A small image classifier, trained from scratch.
Model: 2.57M parameters, 48-pixel images, arch squeezenet, norm batchnorm, activation relu, depths [5, 5, 5], widths [128, 256, 512].
Training: adam_atan2 at rate 0.0016, 16100 steps, batches of 128.
Data: trained on microscope photos of single blood and bone marrow cells, 97085 training examples.
Rows from block 9 of a small image classifier, named by matrix and row number. Rows with one number belong to one channel. Each number is 200 + 30 x the weight over its row's rms, rounded and kept within 0 to 999. All counts start at 0. After the name is the row's rms in percent of the matrix's.
After each channel's rows are labels from the 100 images, of 14976, where the channel reaches its highest value: "patch colour" is the nearest of a few named colours to the mean colour under the peak. Only what is clearly more common there than usual is listed. The data: microscope photos of single blood and bone marrow cells.
# sq0: squeeze pointwise conv (model.blocks.9.sq.0.weight, 64x256x1x1), inputs 0-85
# e10: expand pointwise conv (model.blocks.9.e1.0.weight, 128x64x1x1, transposed), outputs 0-63
# e30: expand 3x3 conv (model.blocks.9.e3.0.weight, 128x64x3x3, transposed, each kernel summed), outputs 0-63

sq0.32,096,189,176,188,198,233,179,227,196,168,188,178,194,205,185,204,162,231,168,186,207,169,191,204,184,193,170,229,204,222,201,220,164,186,289,226,343,223,213,177,199,357,181,205,216,180,174,192,185,210,198,163,170,180,215,153,230,198,223,206,184,209,229,195,370,179,184,198,338,160,198,234,185,284,210,215,198,168,207,218,186,165,226,167,210,234,172
e10.32,094,236,184,207,155,187,201,224,159,182,197,189,199,178,190,193,196,172,196,177,142,204,198,208,188,212,183,178,162,216,136,173,192,205,146,186,199,173,194,235,135,179,197,225,142,192,204,190,189,199,187,196,183,183,117,189,176,159,186,172,184,233,121,209,191
e30.32,112,193,181,169,217,160,288,147,198,185,207,197,189,216,211,189,227,186,166,193,152,141,169,168,188,214,153,206,176,276,247,147,180,183,175,202,182,192,192,173,158,191,203,168,171,155,192,161,189,207,155,196,200,169,162,181,292,158,170,196,173,220,184,175,209
patch colour: purple; blue

sq0.54,091,201,261,251,153,184,209,176,214,207,245,231,232,184,241,221,210,215,234,273,138,223,219,201,203,244,202,204,207,175,200,176,214,201,209,123,204,215,221,235,222,210,197,196,203,209,177,217,192,196,265,131,209,249,211,213,183,145,228,154,173,221,164,218,207,177,190,130,209,184,133,214,193,211,249,213,133,125,198,181,137,237,201,215,158,178,240
e10.54,091,228,175,161,178,236,152,171,192,193,198,261,195,162,158,202,198,181,214,161,205,219,186,171,227,178,165,208,208,272,137,177,199,194,158,202,189,198,227,183,186,227,182,202,209,239,161,192,230,169,212,186,235,215,122,158,204,213,172,223,191,150,172,138,213
e30.54,093,193,188,203,205,240,175,192,162,244,169,152,212,175,194,224,248,202,219,145,169,203,159,172,223,187,193,175,145,190,215,202,146,148,185,219,169,216,176,183,202,178,157,191,176,241,207,173,220,193,193,201,151,160,183,187,182,182,187,185,195,228,128,172,168
patch colour: grey

sq0.15,089,142,209,186,197,240,235,208,216,195,198,191,221,255,203,227,213,239,202,181,235,198,231,261,239,222,213,221,254,205,240,222,197,137,206,211,207,203,223,194,225,208,216,257,240,238,214,226,249,266,188,184,207,208,203,197,229,203,237,193,195,226,221,225,210,219,214,228,203,206,224,240,248,207,201,193,238,191,238,217,193,205,213,192,204,232,197
e10.15,112,196,234,177,226,138,222,207,179,178,242,170,195,218,187,196,194,195,174,209,181,199,177,185,128,188,204,139,198,166,147,156,148,149,160,208,159,147,175,214,185,183,205,198,162,138,207,175,177,146,154,149,118,178,158,202,189,199,205,166,219,213,185,202,140
e30.15,100,161,214,181,198,188,176,178,162,181,222,165,168,222,176,174,218,183,227,185,193,164,206,176,168,164,196,195,190,215,298,174,180,207,181,212,175,165,177,176,220,191,239,216,316,163,177,178,199,182,194,202,173,240,196,224,183,202,181,177,196,169,184,182,156
patch colour: black; blue

sq0.44,104,209,156,180,231,163,208,197,182,228,190,201,227,180,194,181,233,188,149,173,221,213,190,203,200,160,186,192,211,206,205,182,177,213,221,197,220,193,177,183,193,217,182,164,173,191,210,184,201,207,186,184,232,165,178,159,215,220,220,163,165,193,180,192,219,236,128,201,218,202,203,183,200,221,205,180,194,212,195,205,203,232,173,183,221,168,172
e10.44,078,213,164,236,204,184,189,220,168,208,167,211,201,205,161,193,193,237,229,215,218,212,249,171,182,198,187,163,187,182,151,172,188,228,170,231,206,203,202,209,269,206,166,237,185,246,195,159,188,211,217,187,199,174,164,222,218,240,181,149,178,185,161,188,225
e30.44,119,210,217,221,235,236,223,162,217,233,202,223,177,209,205,177,303,171,199,199,206,199,219,164,215,235,177,211,178,204,176,219,165,208,191,234,164,226,259,167,194,210,222,175,189,178,209,195,223,144,193,231,222,217,163,233,227,230,180,245,215,251,173,156,222
patch colour: purple; blue

sq0.11,091,217,292,256,131,216,246,213,223,209,208,254,231,186,208,214,222,210,299,268,175,238,259,214,235,261,244,180,222,200,203,199,244,219,153,176,139,213,227,225,218,148,217,200,230,249,181,217,185,210,271,170,222,288,201,231,176,141,223,172,209,217,188,216,142,181,181,149,149,177,149,200,186,154,213,224,154,155,186,201,165,217,181,231,143,214,257
e10.11,061,216,191,151,212,198,191,169,204,179,219,305,196,239,224,197,197,182,213,189,208,276,142,190,186,190,208,205,191,244,154,156,177,153,197,193,190,158,224,172,189,208,220,187,203,211,194,186,231,144,202,185,209,187,116,183,226,224,194,236,172,158,217,193,187
e30.11,095,190,202,186,195,229,125,197,126,243,190,139,193,192,181,221,226,202,230,172,193,192,165,163,202,176,212,183,153,161,220,185,171,180,185,219,192,195,166,181,206,185,214,192,200,234,204,179,206,198,187,210,164,159,194,200,127,183,164,150,195,230,170,183,166
patch colour: grey

sq0.50,088,192,225,233,123,233,214,180,191,163,181,186,163,219,177,173,161,181,225,241,183,169,220,201,224,241,197,198,190,190,192,227,186,190,189,209,192,201,203,193,178,197,180,246,231,217,172,174,201,173,242,260,167,220,217,209,181,147,180,246,285,172,227,171,196,177,237,172,187,164,172,203,201,196,209,276,173,256,194,182,260,130,229,184,162,218,203
e10.50,130,218,194,192,213,159,245,196,205,115,210,227,196,208,180,200,205,194,215,230,172,209,171,214,165,180,234,172,199,237,228,164,135,154,194,210,160,231,157,201,212,155,220,205,164,140,192,182,171,173,136,247,179,142,182,194,230,182,152,241,187,191,209,230,114
e30.50,123,158,152,184,225,165,168,166,194,198,203,153,127,184,214,234,188,210,228,190,181,167,148,161,195,176,203,192,141,183,200,163,193,161,191,222,162,140,124,227,219,197,220,193,152,195,216,160,205,229,151,175,145,206,175,169,158,197,138,156,142,222,217,185,175
patch colour: purple; blue

sq0.21,093,193,189,188,188,213,234,172,174,228,177,194,223,207,180,208,269,186,169,181,272,214,217,225,230,193,223,192,234,200,223,210,166,197,179,239,176,172,164,189,207,178,223,218,204,215,224,197,206,213,187,194,272,198,194,157,277,206,232,199,187,194,210,212,177,290,164,223,173,171,221,193,205,185,160,178,224,197,207,179,206,189,177,173,197,215,177
e10.21,093,204,199,174,228,139,201,203,196,178,216,212,200,239,225,198,193,178,182,178,191,183,161,206,144,172,203,193,200,178,177,161,155,157,213,208,167,169,171,213,205,164,186,165,158,129,233,249,169,152,119,192,113,143,164,206,221,201,214,161,209,203,236,188,140
e30.21,089,188,198,187,200,237,128,194,141,210,176,175,184,188,155,177,248,159,192,158,217,216,198,192,195,192,226,218,207,159,179,168,160,246,185,213,206,198,188,208,204,179,255,229,239,186,185,218,207,225,200,173,204,225,195,160,132,202,182,135,182,193,169,200,160
patch colour: black; blue

sq0.53,099,215,230,246,174,187,281,186,238,204,169,293,227,201,172,183,240,237,203,232,171,212,284,203,273,245,221,213,212,194,218,221,182,214,217,143,213,166,268,190,189,218,211,215,182,272,149,185,184,217,252,168,247,209,193,180,174,172,222,178,185,195,190,188,217,183,206,174,219,169,175,211,185,219,181,206,175,174,209,190,178,196,206,180,166,179,196
e10.53,089,216,174,122,205,176,189,186,204,240,224,239,195,203,194,200,207,212,203,184,262,338,193,155,154,193,189,210,211,214,142,195,199,212,181,199,195,197,188,210,209,201,172,203,203,225,187,158,186,155,194,180,202,226,130,204,229,191,241,216,199,185,201,161,200
e30.53,096,173,187,141,202,229,211,179,117,240,162,187,179,210,193,168,245,210,223,137,199,175,141,196,214,178,184,208,155,220,210,189,150,199,160,204,183,235,211,183,228,199,208,206,204,181,175,175,208,171,155,223,237,156,216,201,205,208,177,177,199,201,169,146,193
patch colour: grey

sq0.40,090,206,214,200,209,202,204,163,179,222,219,204,182,273,215,215,179,240,216,205,210,215,204,244,203,220,220,276,230,157,228,182,214,200,213,185,209,157,230,200,208,216,180,226,201,211,206,225,193,244,205,235,165,212,219,216,183,203,208,244,226,220,186,208,218,178,203,218,210,218,216,277,192,214,187,212,226,235,257,183,244,218,289,221,207,197,214
e10.40,129,193,225,156,152,189,176,157,160,175,196,181,200,195,167,195,195,187,168,178,149,197,179,173,180,216,180,176,193,208,169,172,176,170,138,198,186,197,191,176,152,178,186,169,156,155,159,184,196,174,165,198,166,153,155,194,194,171,163,174,225,183,132,189,144
e30.40,112,166,176,169,205,154,206,175,187,170,203,169,201,195,189,197,189,194,196,182,172,134,182,168,169,175,185,186,187,217,335,169,214,159,192,211,164,162,179,162,160,185,194,157,276,149,188,171,183,180,155,178,175,229,168,176,202,158,174,197,188,181,203,164,148
patch colour: blue; black

sq0.48,098,173,147,148,230,163,202,165,177,219,186,172,225,230,194,173,222,198,143,142,257,198,187,266,193,153,208,214,268,203,270,184,175,178,204,207,200,172,181,175,167,198,196,186,168,199,234,158,215,226,140,207,217,155,224,159,247,218,247,216,190,158,170,177,197,256,187,208,200,210,209,205,214,205,161,184,205,212,243,205,213,177,201,173,228,175,170
e10.48,087,169,243,177,185,176,191,167,183,189,148,174,201,192,192,197,192,206,171,168,207,190,209,179,163,208,162,183,282,184,185,180,152,143,185,205,178,209,197,179,224,183,167,196,179,187,183,228,195,213,201,172,185,179,196,202,225,222,188,142,257,144,181,151,201
e30.48,074,142,191,206,229,220,161,180,192,184,196,186,192,190,167,141,189,175,164,185,222,176,237,182,194,229,227,176,206,152,140,169,194,181,174,206,161,182,224,160,174,176,193,165,216,145,180,235,215,169,185,166,180,267,167,183,147,197,190,186,212,194,196,168,154
patch colour: black; blue

sq0.56,104,194,200,184,189,195,226,193,185,215,165,203,213,184,167,154,226,169,207,176,219,217,216,198,225,196,225,173,202,203,203,209,203,193,178,199,169,148,173,184,152,169,190,200,179,224,201,159,207,185,181,211,225,199,205,195,192,193,207,215,205,154,181,151,170,195,207,203,165,201,202,165,207,179,156,178,206,208,185,214,208,189,166,206,188,198,199
e10.56,094,127,189,184,217,120,244,199,195,196,218,193,201,265,235,201,206,201,199,183,184,173,221,192,109,175,207,176,206,147,222,187,192,167,238,210,200,177,178,168,181,147,201,151,131,165,228,219,171,184,180,197,150,203,205,221,148,204,231,165,200,187,218,193,186
e30.56,099,223,247,186,165,202,157,176,140,206,164,193,176,248,182,136,193,180,197,156,202,181,185,214,205,178,192,195,180,117,200,202,180,230,176,156,245,183,226,162,189,188,262,236,253,192,193,172,193,207,212,224,224,234,236,237,185,203,229,118,188,211,194,186,232
patch colour: black; blue

sq0.39,086,331,180,201,178,224,176,244,257,197,217,219,215,196,216,179,205,172,197,199,143,194,190,181,177,185,185,209,197,243,229,237,170,328,191,224,216,236,205,200,172,204,200,116,212,177,159,166,141,174,197,211,200,195,200,177,194,185,218,214,211,170,243,157,204,164,202,167,219,177,168,143,138,188,231,223,163,205,214,241,205,193,197,179,214,227,179
e10.39,109,156,228,208,165,175,126,223,202,216,176,196,195,183,203,202,194,161,170,160,188,212,158,132,187,203,134,246,200,201,208,204,217,204,202,178,236,193,183,207,159,230,150,210,204,198,177,194,188,224,203,211,181,220,204,169,126,144,212,189,178,226,184,176,201
e30.39,103,183,211,133,156,177,161,184,177,239,226,170,200,180,183,228,214,182,197,208,204,189,171,214,161,236,190,205,153,118,159,190,201,196,158,186,184,211,214,149,194,179,209,182,186,202,172,193,185,295,186,216,233,147,173,184,159,184,204,216,161,165,252,174,184
patch colour: purple

sq0.20,090,172,182,189,276,190,201,213,152,225,173,186,212,183,170,184,215,173,172,186,206,197,197,212,198,189,182,192,213,223,209,192,184,173,212,185,208,209,155,174,175,205,199,145,193,200,189,183,195,201,198,189,215,180,185,171,196,391,219,171,170,192,194,189,204,209,123,288,208,184,296,163,194,211,209,161,269,214,201,227,211,209,176,180,284,187,182
e10.20,091,200,204,213,171,115,202,202,169,154,203,182,199,200,150,193,193,327,215,168,201,197,197,172,132,193,184,132,203,223,189,176,168,138,173,221,170,194,192,206,206,158,198,223,182,207,179,163,186,169,211,203,174,179,218,288,232,209,164,155,218,180,147,188,211
e30.20,104,179,212,230,254,174,154,155,229,182,220,244,201,214,199,171,187,161,179,251,210,175,206,193,206,221,191,171,125,159,168,186,261,201,213,204,158,180,221,185,192,184,225,197,210,166,187,227,204,234,188,176,190,173,183,173,170,214,163,204,204,218,290,180,227
patch colour: black

sq0.42,101,192,224,215,211,223,204,223,187,199,208,211,180,168,213,224,192,162,230,225,205,222,206,187,194,212,215,165,182,209,175,170,244,193,170,158,163,205,176,231,227,170,196,173,230,204,213,223,182,175,220,234,184,223,201,245,180,208,174,219,213,225,165,224,167,191,156,186,160,217,188,188,184,175,198,218,184,237,166,202,238,215,180,249,201,222,235
e10.42,097,196,202,176,172,214,179,187,193,163,198,220,191,190,196,201,196,201,203,169,184,194,128,206,209,293,164,184,176,186,168,161,213,185,205,201,206,180,237,175,165,205,216,160,232,181,187,191,229,171,202,213,227,177,168,206,189,233,173,182,177,185,189,152,190
e30.42,079,169,176,182,191,209,172,179,148,245,189,188,207,214,160,202,205,209,191,178,176,170,196,143,221,154,201,192,83,188,212,161,188,134,193,233,163,183,220,217,185,184,192,161,201,211,189,159,196,221,158,198,192,179,176,175,200,146,155,175,197,219,191,177,192
patch colour: purple

sq0.35,094,184,167,136,224,186,184,175,170,186,240,170,217,186,241,233,211,186,190,160,260,204,159,197,187,137,165,180,202,201,187,189,216,185,189,210,179,208,183,219,227,186,162,191,182,164,254,228,206,200,137,206,210,177,188,214,261,207,208,198,178,235,190,233,183,260,185,207,179,247,207,189,206,193,185,168,208,208,177,178,204,213,188,218,205,192,207
e10.35,085,133,133,200,160,162,183,162,196,214,134,137,206,211,206,200,207,233,190,223,207,162,236,209,157,210,200,194,164,173,226,190,175,172,187,188,162,188,229,202,230,205,200,190,238,177,174,237,218,169,187,209,159,186,217,196,192,240,164,173,166,177,201,205,195
e30.35,095,191,190,224,213,216,182,229,238,196,220,148,214,165,242,189,259,162,187,243,208,225,284,186,226,213,208,198,179,194,201,167,216,201,187,173,239,155,167,161,227,218,172,190,242,202,198,219,217,210,224,197,116,225,204,182,189,241,226,182,212,211,130,223,170
patch colour: blue