Rows from block 9 of a small image classifier, named by matrix and row number. Rows with one number belong to one channel. Each number is 128 + 32 x the weight over its row's rms, rounded and kept within 0 to 255. All counts start at 0.
After each channel's rows are labels from the 100 images, of 14976, where the channel reaches its highest value: "patch colour" is the nearest of a few named colours to the mean colour under the peak; "responds to" is what is common among them. Only what is clearly more common there than usual is listed. The data: microscope photos of single blood and bone marrow cells. In brackets: how many of the 100, against the usual share in percent.
# sq0: squeeze pointwise conv (model.blocks.9.sq.0.weight, 64x256x1x1), inputs 0-85
# e10: expand pointwise conv (model.blocks.9.e1.0.weight, 128x64x1x1, transposed), outputs 0-63
# e30: expand 3x3 conv (model.blocks.9.e3.0.weight, 128x64x3x3, transposed, each kernel summed), outputs 0-63

sq0.45 [132 115 107 121 159 127 159 126 154 104 124 107  51 123 188 162  67 135 107 160 161 114  95 122 102 143  98  89 164  81 144 129 130 139 162 151 143  54 112 184 142 136  58 154 117 162 179  86  79 104 107 157 133  92 101 172 125  92  95 114 185 133 190 144 177  22 122 147 113 122  92  85 138 139 123 122 117  73 170 118 180  76 155 147 171 122]
e10.45 [117 103 133 105  96  86 155 124 105  92 104 130 125 161 129 124 115  75  73 112  74  87 147  94 177  94  88  73 100 110  62  98 128 139 109 105 111 193 155  91 153 140 171 180 110 133 166 190  78 133 121  79  74 130 104 116 168 118 105  86 145 140 107 105]
e30.45 [104 109 105 141 161 104  86  92 120  87 144 113 127 114 101 136 121  81 128  90  76 102 133 151 157 102 134  48  83  85  92  99 145  76  87 150  87 150 105  97 117 121 104 144  55  73 116 134 154  94 116 156 134 103  56  83  78 101  96 122 157 150 124 158]
patch colour: pink (59 vs 22.8)
responds to: smear: peripheral blood (99 vs 16.2); cell type: myeloblast (41 vs 1.9)

sq0.0 [123  93  79 139 125 135  52  83 105  93  99 153 201  93  85 109 120  82  71 134  90 126 235 138 103 106 149 236  72 254 129  85 127 101 141  99  54 113  73  85 100 113 129 110 140 106  89 120 166  75 125 117  77 150  98 103 138 185 143 107  82 141  87  99 116 137 142 102 103 141 126 120 102  64  96 142 122 214  78 127  96 135  82 125 120  81]
e10.0 [ 99 216  92 114 119 146  82 103 138 129 100 127 147 111 126 123 140 100 133 135 126 140 130 103 135 133  97 222  99 114 132 110  98 111 133 132 131 119  77 128 112 138  96  75 116 100 100 130 135 126 108  99 152 104 140 141 137 149  69 255  82  87 123 135]
e30.0 [ 99 143 106 121  96  79 108 116 128 108 127 124 129 110  89  95 116 105 107 129  74 146 100  93 123 156  89 120  82 148 120 129 132 120 135 113  91 165  66 111 125 147 129 207  57 112 128 123  87 126 122 131 178 125 145  68 121 121 117 121 105 164  86  88]
patch colour: black (48 vs 1.4); blue (45 vs 9.8)
responds to: cell type: segmented neutrophil (53 vs 20); smear: peripheral blood (37 vs 16.2)

sq0.62 [123 120 122  98 162 140 105 126 152  89 109 122 130 100 118 165 107 105 111 205 139 130 125 136 128 147 123 126 130 126 155 105 122 109 173 106 106 108 109 113 110 147 157 150 133 162 105 135 108 118 151 162 124 149  98 184 110 127 153 160 116 140 123 109 194 132 123  97 108 121 128 135 114  94 140 123 154 117 104 155  81 127 104 105 166 102]
e10.62 [ 95 104 107 142  42 143 129 129 102 129 115 128 174 172 127 121  99 110 123  84  79 104 152  71 112 131 116 118  84 131  83  88  68 170 131 103 135 119 132 126  80 136 118  94  53 175 192 108 100  41 123  39  82 145 132 122 123 134  60 124 117 153 131  59]
e30.62 [131 123 113 131 136  70  95  76  95  84 112  96 150  73  65 132 126  97  89 122 109 107 129 129 115 144 155 131  91 121  90 107 153  98 110 142 109 138 148 108 107 183 151 144  81 112 129 105 172 104 101 158 163 131 101  75 106 111  46  91 138 148 113 133]
patch colour: blue (56 vs 9.8)
responds to: cell type: erythroblast (91 vs 14.3)

sq0.51 [158 100  73 140  94  98  99 118 181 178 134 120  96 191  92 170 125 153  95 187 165  72  97  77  56 149 105  92 101  95  84 197 158  96 122  78 118 112 179  85  83 163  95 101  76 222  78 140 111  62 162 162 127 134 185 153 127 100 157 154  83  81 102  79 180 128 125  75 255 124 126 141 101  91 101 129 166  95  83 160 121 135 203 108 103 164]
e10.51 [ 52  99 109  97 124  99  72 123 122  86  98 128 138 149 126 125 124 126  64  86  91  84  81 121 169  65 145 101  92 156 132 171 119 168 126 170 113 103  62 118 116  60  57 141 114 125 189  95 131 122 142 136 126 183 127  66 106 113  79 111  66 103  68 146]
e30.51 [150 130 155 129 150  61 144 124 101 155 118 148 132 129  94 138  98  78 169 115 137 203 120 175 125 120 121  82  69 111  99 164 108  84  97 147 118 157  89 100 140 104  99 174 127 144 121 130 193 109 113  91 172 123  93 119 125 154  96 134 148 121 119 112]
patch colour: purple (70 vs 20.1)
responds to: cell type: band neutrophil (35 vs 5.6)

sq0.26 [110 135 126 137 134  82 134 122  80 175  54 128 121 173 110  54 130 134 139 151  72  95 125  94 125  90 104 131 141 121 128 128 109 101 138  97 151 107 154 101  99 118 132 133  97 168 101 129 119 130 124  58 131 141 144 164 126 132 129 112 104 141  98  98 144 123 129  89 152 128 124 129 103 158 130 133 120 111 137 121  78 115 116 131 134 141]
e10.26 [146 122 105 116 127 144 123 126  97 111 140 132 159  88 129 135 144 149 151 107  85 122 120 115  74 139 127 109 185 136 109  93  94  68 119  87 127  92 146 147  68 110 126  55  81 132 136 120  89  42 125 119  85 135 107  87  81  70 143  89 125 143 151  55]
e30.26 [107 146 166 124 124  99 144 179 114 200  50 139 105 156 151 163 115 121 172 114 152 174 113 121 128 150 118 107 124 146 124 148 117 117 127 132  67  48 129 135 111 111 140 149 173 127 155 145 178 149 116  15 132 138 111 116 148 139 162  87 120  79 157  59]
patch colour: blue (34 vs 9.8)
responds to: cell type: erythroblast (42 vs 14.3)

sq0.13 [130 126 154 127 149 117 144 115 114 131 122 143 116 126 133 128 151 107 150 137 112 124 122 113 133 119 140 126 140 120 139 105 127 255 146 255 146 137 129 134 255 123 122 141 116 110 127 116 135 166  98 129 134 146  91 151 135 162 127 123 136 139 130 255 117 107 128 255 101 129 143 117 255 142 146 125 104 122 137 116 104 136 108 131 156 122]
e10.13 [184 102 139  83 112 141 148  80 105 102 124 127 100 112 120 124 110 130 100  76 134 137 141 118 130 112  90  96 150  61  92 116 138  78  94 123  96 131 157  63 117 117 156  80 132 138 121 116 134 127 117 122 104  55 128 112 111 110 102 107 145  56 139 126]
e30.13 [125 109 104 149  96 230  69 128 117 132 138 112 146 144 114 163 116  86 123  80  78  98  94 119 149  75 138 104 210 138  75 101 116 104 129 114 132 129 113  88 116 131  97  58  97 117  93 117 136  88 133 129  83  90 112 240  94 101 114 106 161  98 108 155]
patch colour: purple (70 vs 20.1); blue (28 vs 9.8)
responds to: cell type: lymphocyte (96 vs 15.3); smear: peripheral blood (67 vs 16.2)

sq0.61 [131 115 108 154 127 101 111 123 113 125 123  89 125 122 113 125  85 122 132 126 119 107 121 102 113 104 126 110 119 119 124 119 130 124 123 132 113 105 124 117 134 129 108 121 106 122 110 119  82 110 255 125 118 134 124 115 151 104 183 175 106 125 115 133 138 127 141 133 122 142 107 120 128 107 176 139 255 125 110 255 120 145 130 149 127 122]
e10.61 [ 77 132 111  88  99 116 113 125 101 103 134 129  80 126 129 123 144 141 109 101 115 115 105 118 157  98 125 136 128 192 112 123  96 130 141 120 209 127 111 153 111 104 123 140  96 100 133 127 130  98 255 112  83 144 139 133 116  98  99 127 112 107 100 113]
e30.61 [ 77  68 107 135  81 111  94 140  80 135 135 101 113 136 141  49 151  92 134  93  74  96 101 138 116 140 116  90  64  91  87 160  80 117 129  92 106 106 150 129 122 124  78 107  85 138  87 116 188  92  87 131 168  86  93 102 109  69 100 101 134 189 114 136]
patch colour: purple (50 vs 20.1); blue (49 vs 9.8)
responds to: cell type: promyelocyte (55 vs 6.4)

sq0.3 [147 124 137  80  89 122 129 152 132 124 131 143 147 126  79 127 134 127 139  85 134 125 145 117 132 124 129 151 131 157 106 114 147  86  95  96  86 133 133  85 102 134 129  90 123  91  82 151 129 135 148 121 119 170 120  85  61 148 163 135  90 121  75  95  88 171  53 102 110  53 126 150  87 137 138  54 145 146 130 145 116 132 111  75  78 125]
e10.3 [ 77 156  87 131 101  77 141 128 119 102 132 129  45 110 131 119 100 108 139 135 163 138  99  88 140 104 105 144 146 138 141 104  91 154 131 125 145 112 137  41 131 140 131  78  90 109 119 123 142  78 117 106 110 162 107  78 102 117 100 142 135 120 141  73]
e30.3 [111  95 128 111  79  77 101 117  74  93 143 115 106 126  73  40 127  79 105  91  98 116 109 157  74 115 110 150  70  85  99 157  88 106  98 132 156 107 103  88 113  86 104 123  78 126 125 125 109 134 111 124 214  97 138 101  92 127  91  99  89 130 113  90]
patch colour: blue (100 vs 9.8)
responds to: cell type: proerythroblast (35 vs 1.5)

sq0.49 [128 134 113 111 170 135 177 144 129 130 142 121 137 136 221 109 122 148 120 122 155 138 143 124 123 132 122 144 171 134 112 154 128 106 119 107 160 106 139 225 110  86 107 167 136 132 206 132 134 111 163 104 142 106 154 118 113 105 132 114 222 104 225 110 121  92 133 109 140 132 132 132 105 116 119 133 162 127 169 148 182 124 173 102 172 149]
e10.49 [ 88 136 124  87 131 128 134 130  87 101 110 130 137 103 129 125 147 120 100 139 101  82 166 127 197 102  80 101  81  76  52 117 124 100 126 119 111 191 130  55 165 161 118 179 117  98  70 190  59  87 132 127  91  86 125 102 185  95 113 131 126 132 110 111]
e30.49 [ 94  95 104 141 147 147 107 143 162 123 160 174 111 155 143 167 113 115 133 124  91 136 109 129 105 142 142  27 119 219 135 177  98 139 127 132 109 173 120 134 152  81 104 240 132  93  93 115  69  90 140 149 164 122  87 127 106 113 137 180 168  76 125 101]
patch colour: pink (55 vs 22.8)
responds to: smear: peripheral blood (100 vs 16.2); cell type: myeloblast (40 vs 1.9)

sq0.55 [119 141 131 130  79  86 159  85 126 208 104 148 107 211 108 141 109 153 146 156 109  83 119  71 117 111 108 135 152 130  63 162 117 125 100 122 145  92 182 112 125 130  96 110  80 169 116 124 113 136 135 134 132 151 178 162 115 145 136 109 103  76 117 120 151 118 112 122 172 112 108 126 126 145 106 111 133 112 140 134 121 114 146 122  97 163]
e10.55 [131 142  85  95 162 112 104 109 104 110 144 118 123 105 125 124 123 130  78  85 105  63 103 157 153  93 131 147 148 105  87 149 139 130 123 150 145  93 105  58  98  63  70 130  85 120 133  87  92  97 124 161  98 126 109  51  54 102 119 144  97  90  97 120]
e30.55 [138 125 178 131 119 141 121 164  77 163 126 125 130 132 139 126 124  52 139  76 141 179  87 159 116 126 126 103 111 125  84 154  56 140 130 153  82 149 160 113  97 102  92 130 152 147 126 101 167 129  70  75 134 116 100 176  83 156 119 117 144  68 164  90]
patch colour: purple (69 vs 20.1)
responds to: cell type: band neutrophil (30 vs 5.6)

sq0.57 [130 101 108 134  99 137  92 107 134 127 120 149 144 126 131 136 132  72  99 135 120 128 166 135 106 113 147 173 100 176 114  81 133 156 105 154  92 130 126 136 157 115 105  97 125 115 140 101 156 114 122 140 109 118  66 139 136 167 117  94 134 108 131 158 142  89 128 152  87 129 132 101 159 102 105 123 124 160 106 128 107 123  88 138 105  97]
e10.57 [148 125 114 126 107 150 116  95 120  84 136 127 129  71 120 119 124 138 157 156 140 162 124  86 150 131  66 181 142  77 101  59 102  36 143 106 129 125 121 162 137 120 132  89 148 107  56 129 152 108 108 105 113  62 119 149 164 122 100 141  81 130 138  98]
e30.57 [107 140 102 127 143 155  79 114 176 131 140 103 149 121  99 204 105 111  93 133 104 139  91  73 149 150 142 172 146  87 120  78 143 110 149 105 151 168 108 124 114 176 111 117 101 113 135 122  92 160 153 152 172  89 165 145 140 115 132 131 146  65 120 119]
patch colour: blue (48 vs 9.8); black (46 vs 1.4)
responds to: cell type: segmented neutrophil (47 vs 20)

sq0.22 [116  92 110 125 112 102 116  93  79  85 125 120 120  74 101  92 163  92 105 109  88 111 114 110  99  93 154 115 105 113  95 102 118 222 106 218 110 156  84 112 242 133 135  96 100 100 108 106 133 127  64  97  96 139  93  99 127 136 116  69 117 105 117 230  85 132 118 231 113 120 153 108 228 101  94 115  67 127 107  78 115 152 107 115 110  99]
e10.22 [179  97 138  90 132 139 135  91 124 121 118 127 103  97 120 125 120 150 128  87 140 143 147 144 153 117 110  91 142  34 115 138 140  68 128 144 118 112 141  40  92 109 142  82 152 141 134 104 152 149 132 145 129  49 137 117 104 123 101 104 128  45 131 161]
e30.22 [138 106 114 153 100 224  69 137 123 122 151 114 129 147 114 161 103  87 119  74  82 100  91 128 146  71 134 109 202 126  88 107 114 112 127 114 141 142 108  97 116 112 100  55  90 123  86 111  97  96 144 132  85  93 130 232  88 108 118 105 162  99  96 148]
patch colour: purple (69 vs 20.1); blue (29 vs 9.8)
responds to: cell type: lymphocyte (97 vs 15.3); smear: peripheral blood (66 vs 16.2)

sq0.10 [129 113 144  78  74 124 117 139 141 101 145 138 178 100  96 129 205 104 136  82 137 122 161 112 132 139 185 156  96 165  87  99 125 152  73 154  98 208 104 105 166 148 163  67 111  94 102 149 158 149 146 129 109 181  98  80  65 146 180 124  99  87 118 165 100 178  84 156 102  83 203 149 156  98 121  87 142 174 103 148 102 200 106  73  74 105]
e10.10 [147 146  52 123 125 102  90 112 120 108 106 128  50  94 122 121  89 109  83 122 134 135 130 124 137  96 116 138 131 130 130 123 108 121 140 125 148 117  82  85  92 103  88  70 115 103 122 117 152  85 121 109 110 124  82  75  86 101  87 136  90 109  95  90]
e30.10 [109 101 120 112  69 175  96 106  91  94 115 120 127 113  93 110 131  92  72  77  77 121 101 124 111  95  99 148 145 117  91 110  65  91 107 125 136 140  87  90 114  95  90 124  79 110  91 137 107 110 118 133 181  79 125 167  62 129 105 102 113  69  96  79]
patch colour: blue (72 vs 9.8)
responds to: cell type: lymphocyte (44 vs 15.3)

sq0.9 [127 126 116 132 130 137 141 106 134 130 124 129 130 131 128 137 125 128 122 131 123 135 141 137 129 125 128 138 141 135 129 131 129 134 127 131 142 124 125 119 131 142 124 134 138 130 122 124 132 127 118 134 122 107 128 116 165 134 110 120 124 136 125 130 130  90 255 131 128 255 122 123 134 129 120 255 129 133 140 127 120 125 129 131 126 128]
e10.9 [123 140 126 108  79 136 124  95 102 139 115 127 145  92 123 123 216 118 116 116 121 104 117  83 119 120  84 123 143 121 108 105  81 103 122 115 115 107 133 122 100 124 138  95 105 118 100 113  92 123 125  98 125 136 234 149 126 109  95 148 124  99 115 111]
e30.9 [100 140 150 192 100  80  96 151  97 157 134 123 143 109 105 108  92 108 192 135  96 145 123 115 130 129  96  65 100 171 106 200 135 145 134  89  66 114 115 112 114 163 137 210  93 102 160 120 169 113  81  89 122 114  79  92 137  96 125 123 119 210 109 117]
patch colour: black (93 vs 1.4)
responds to: cell type: erythroblast (81 vs 14.3)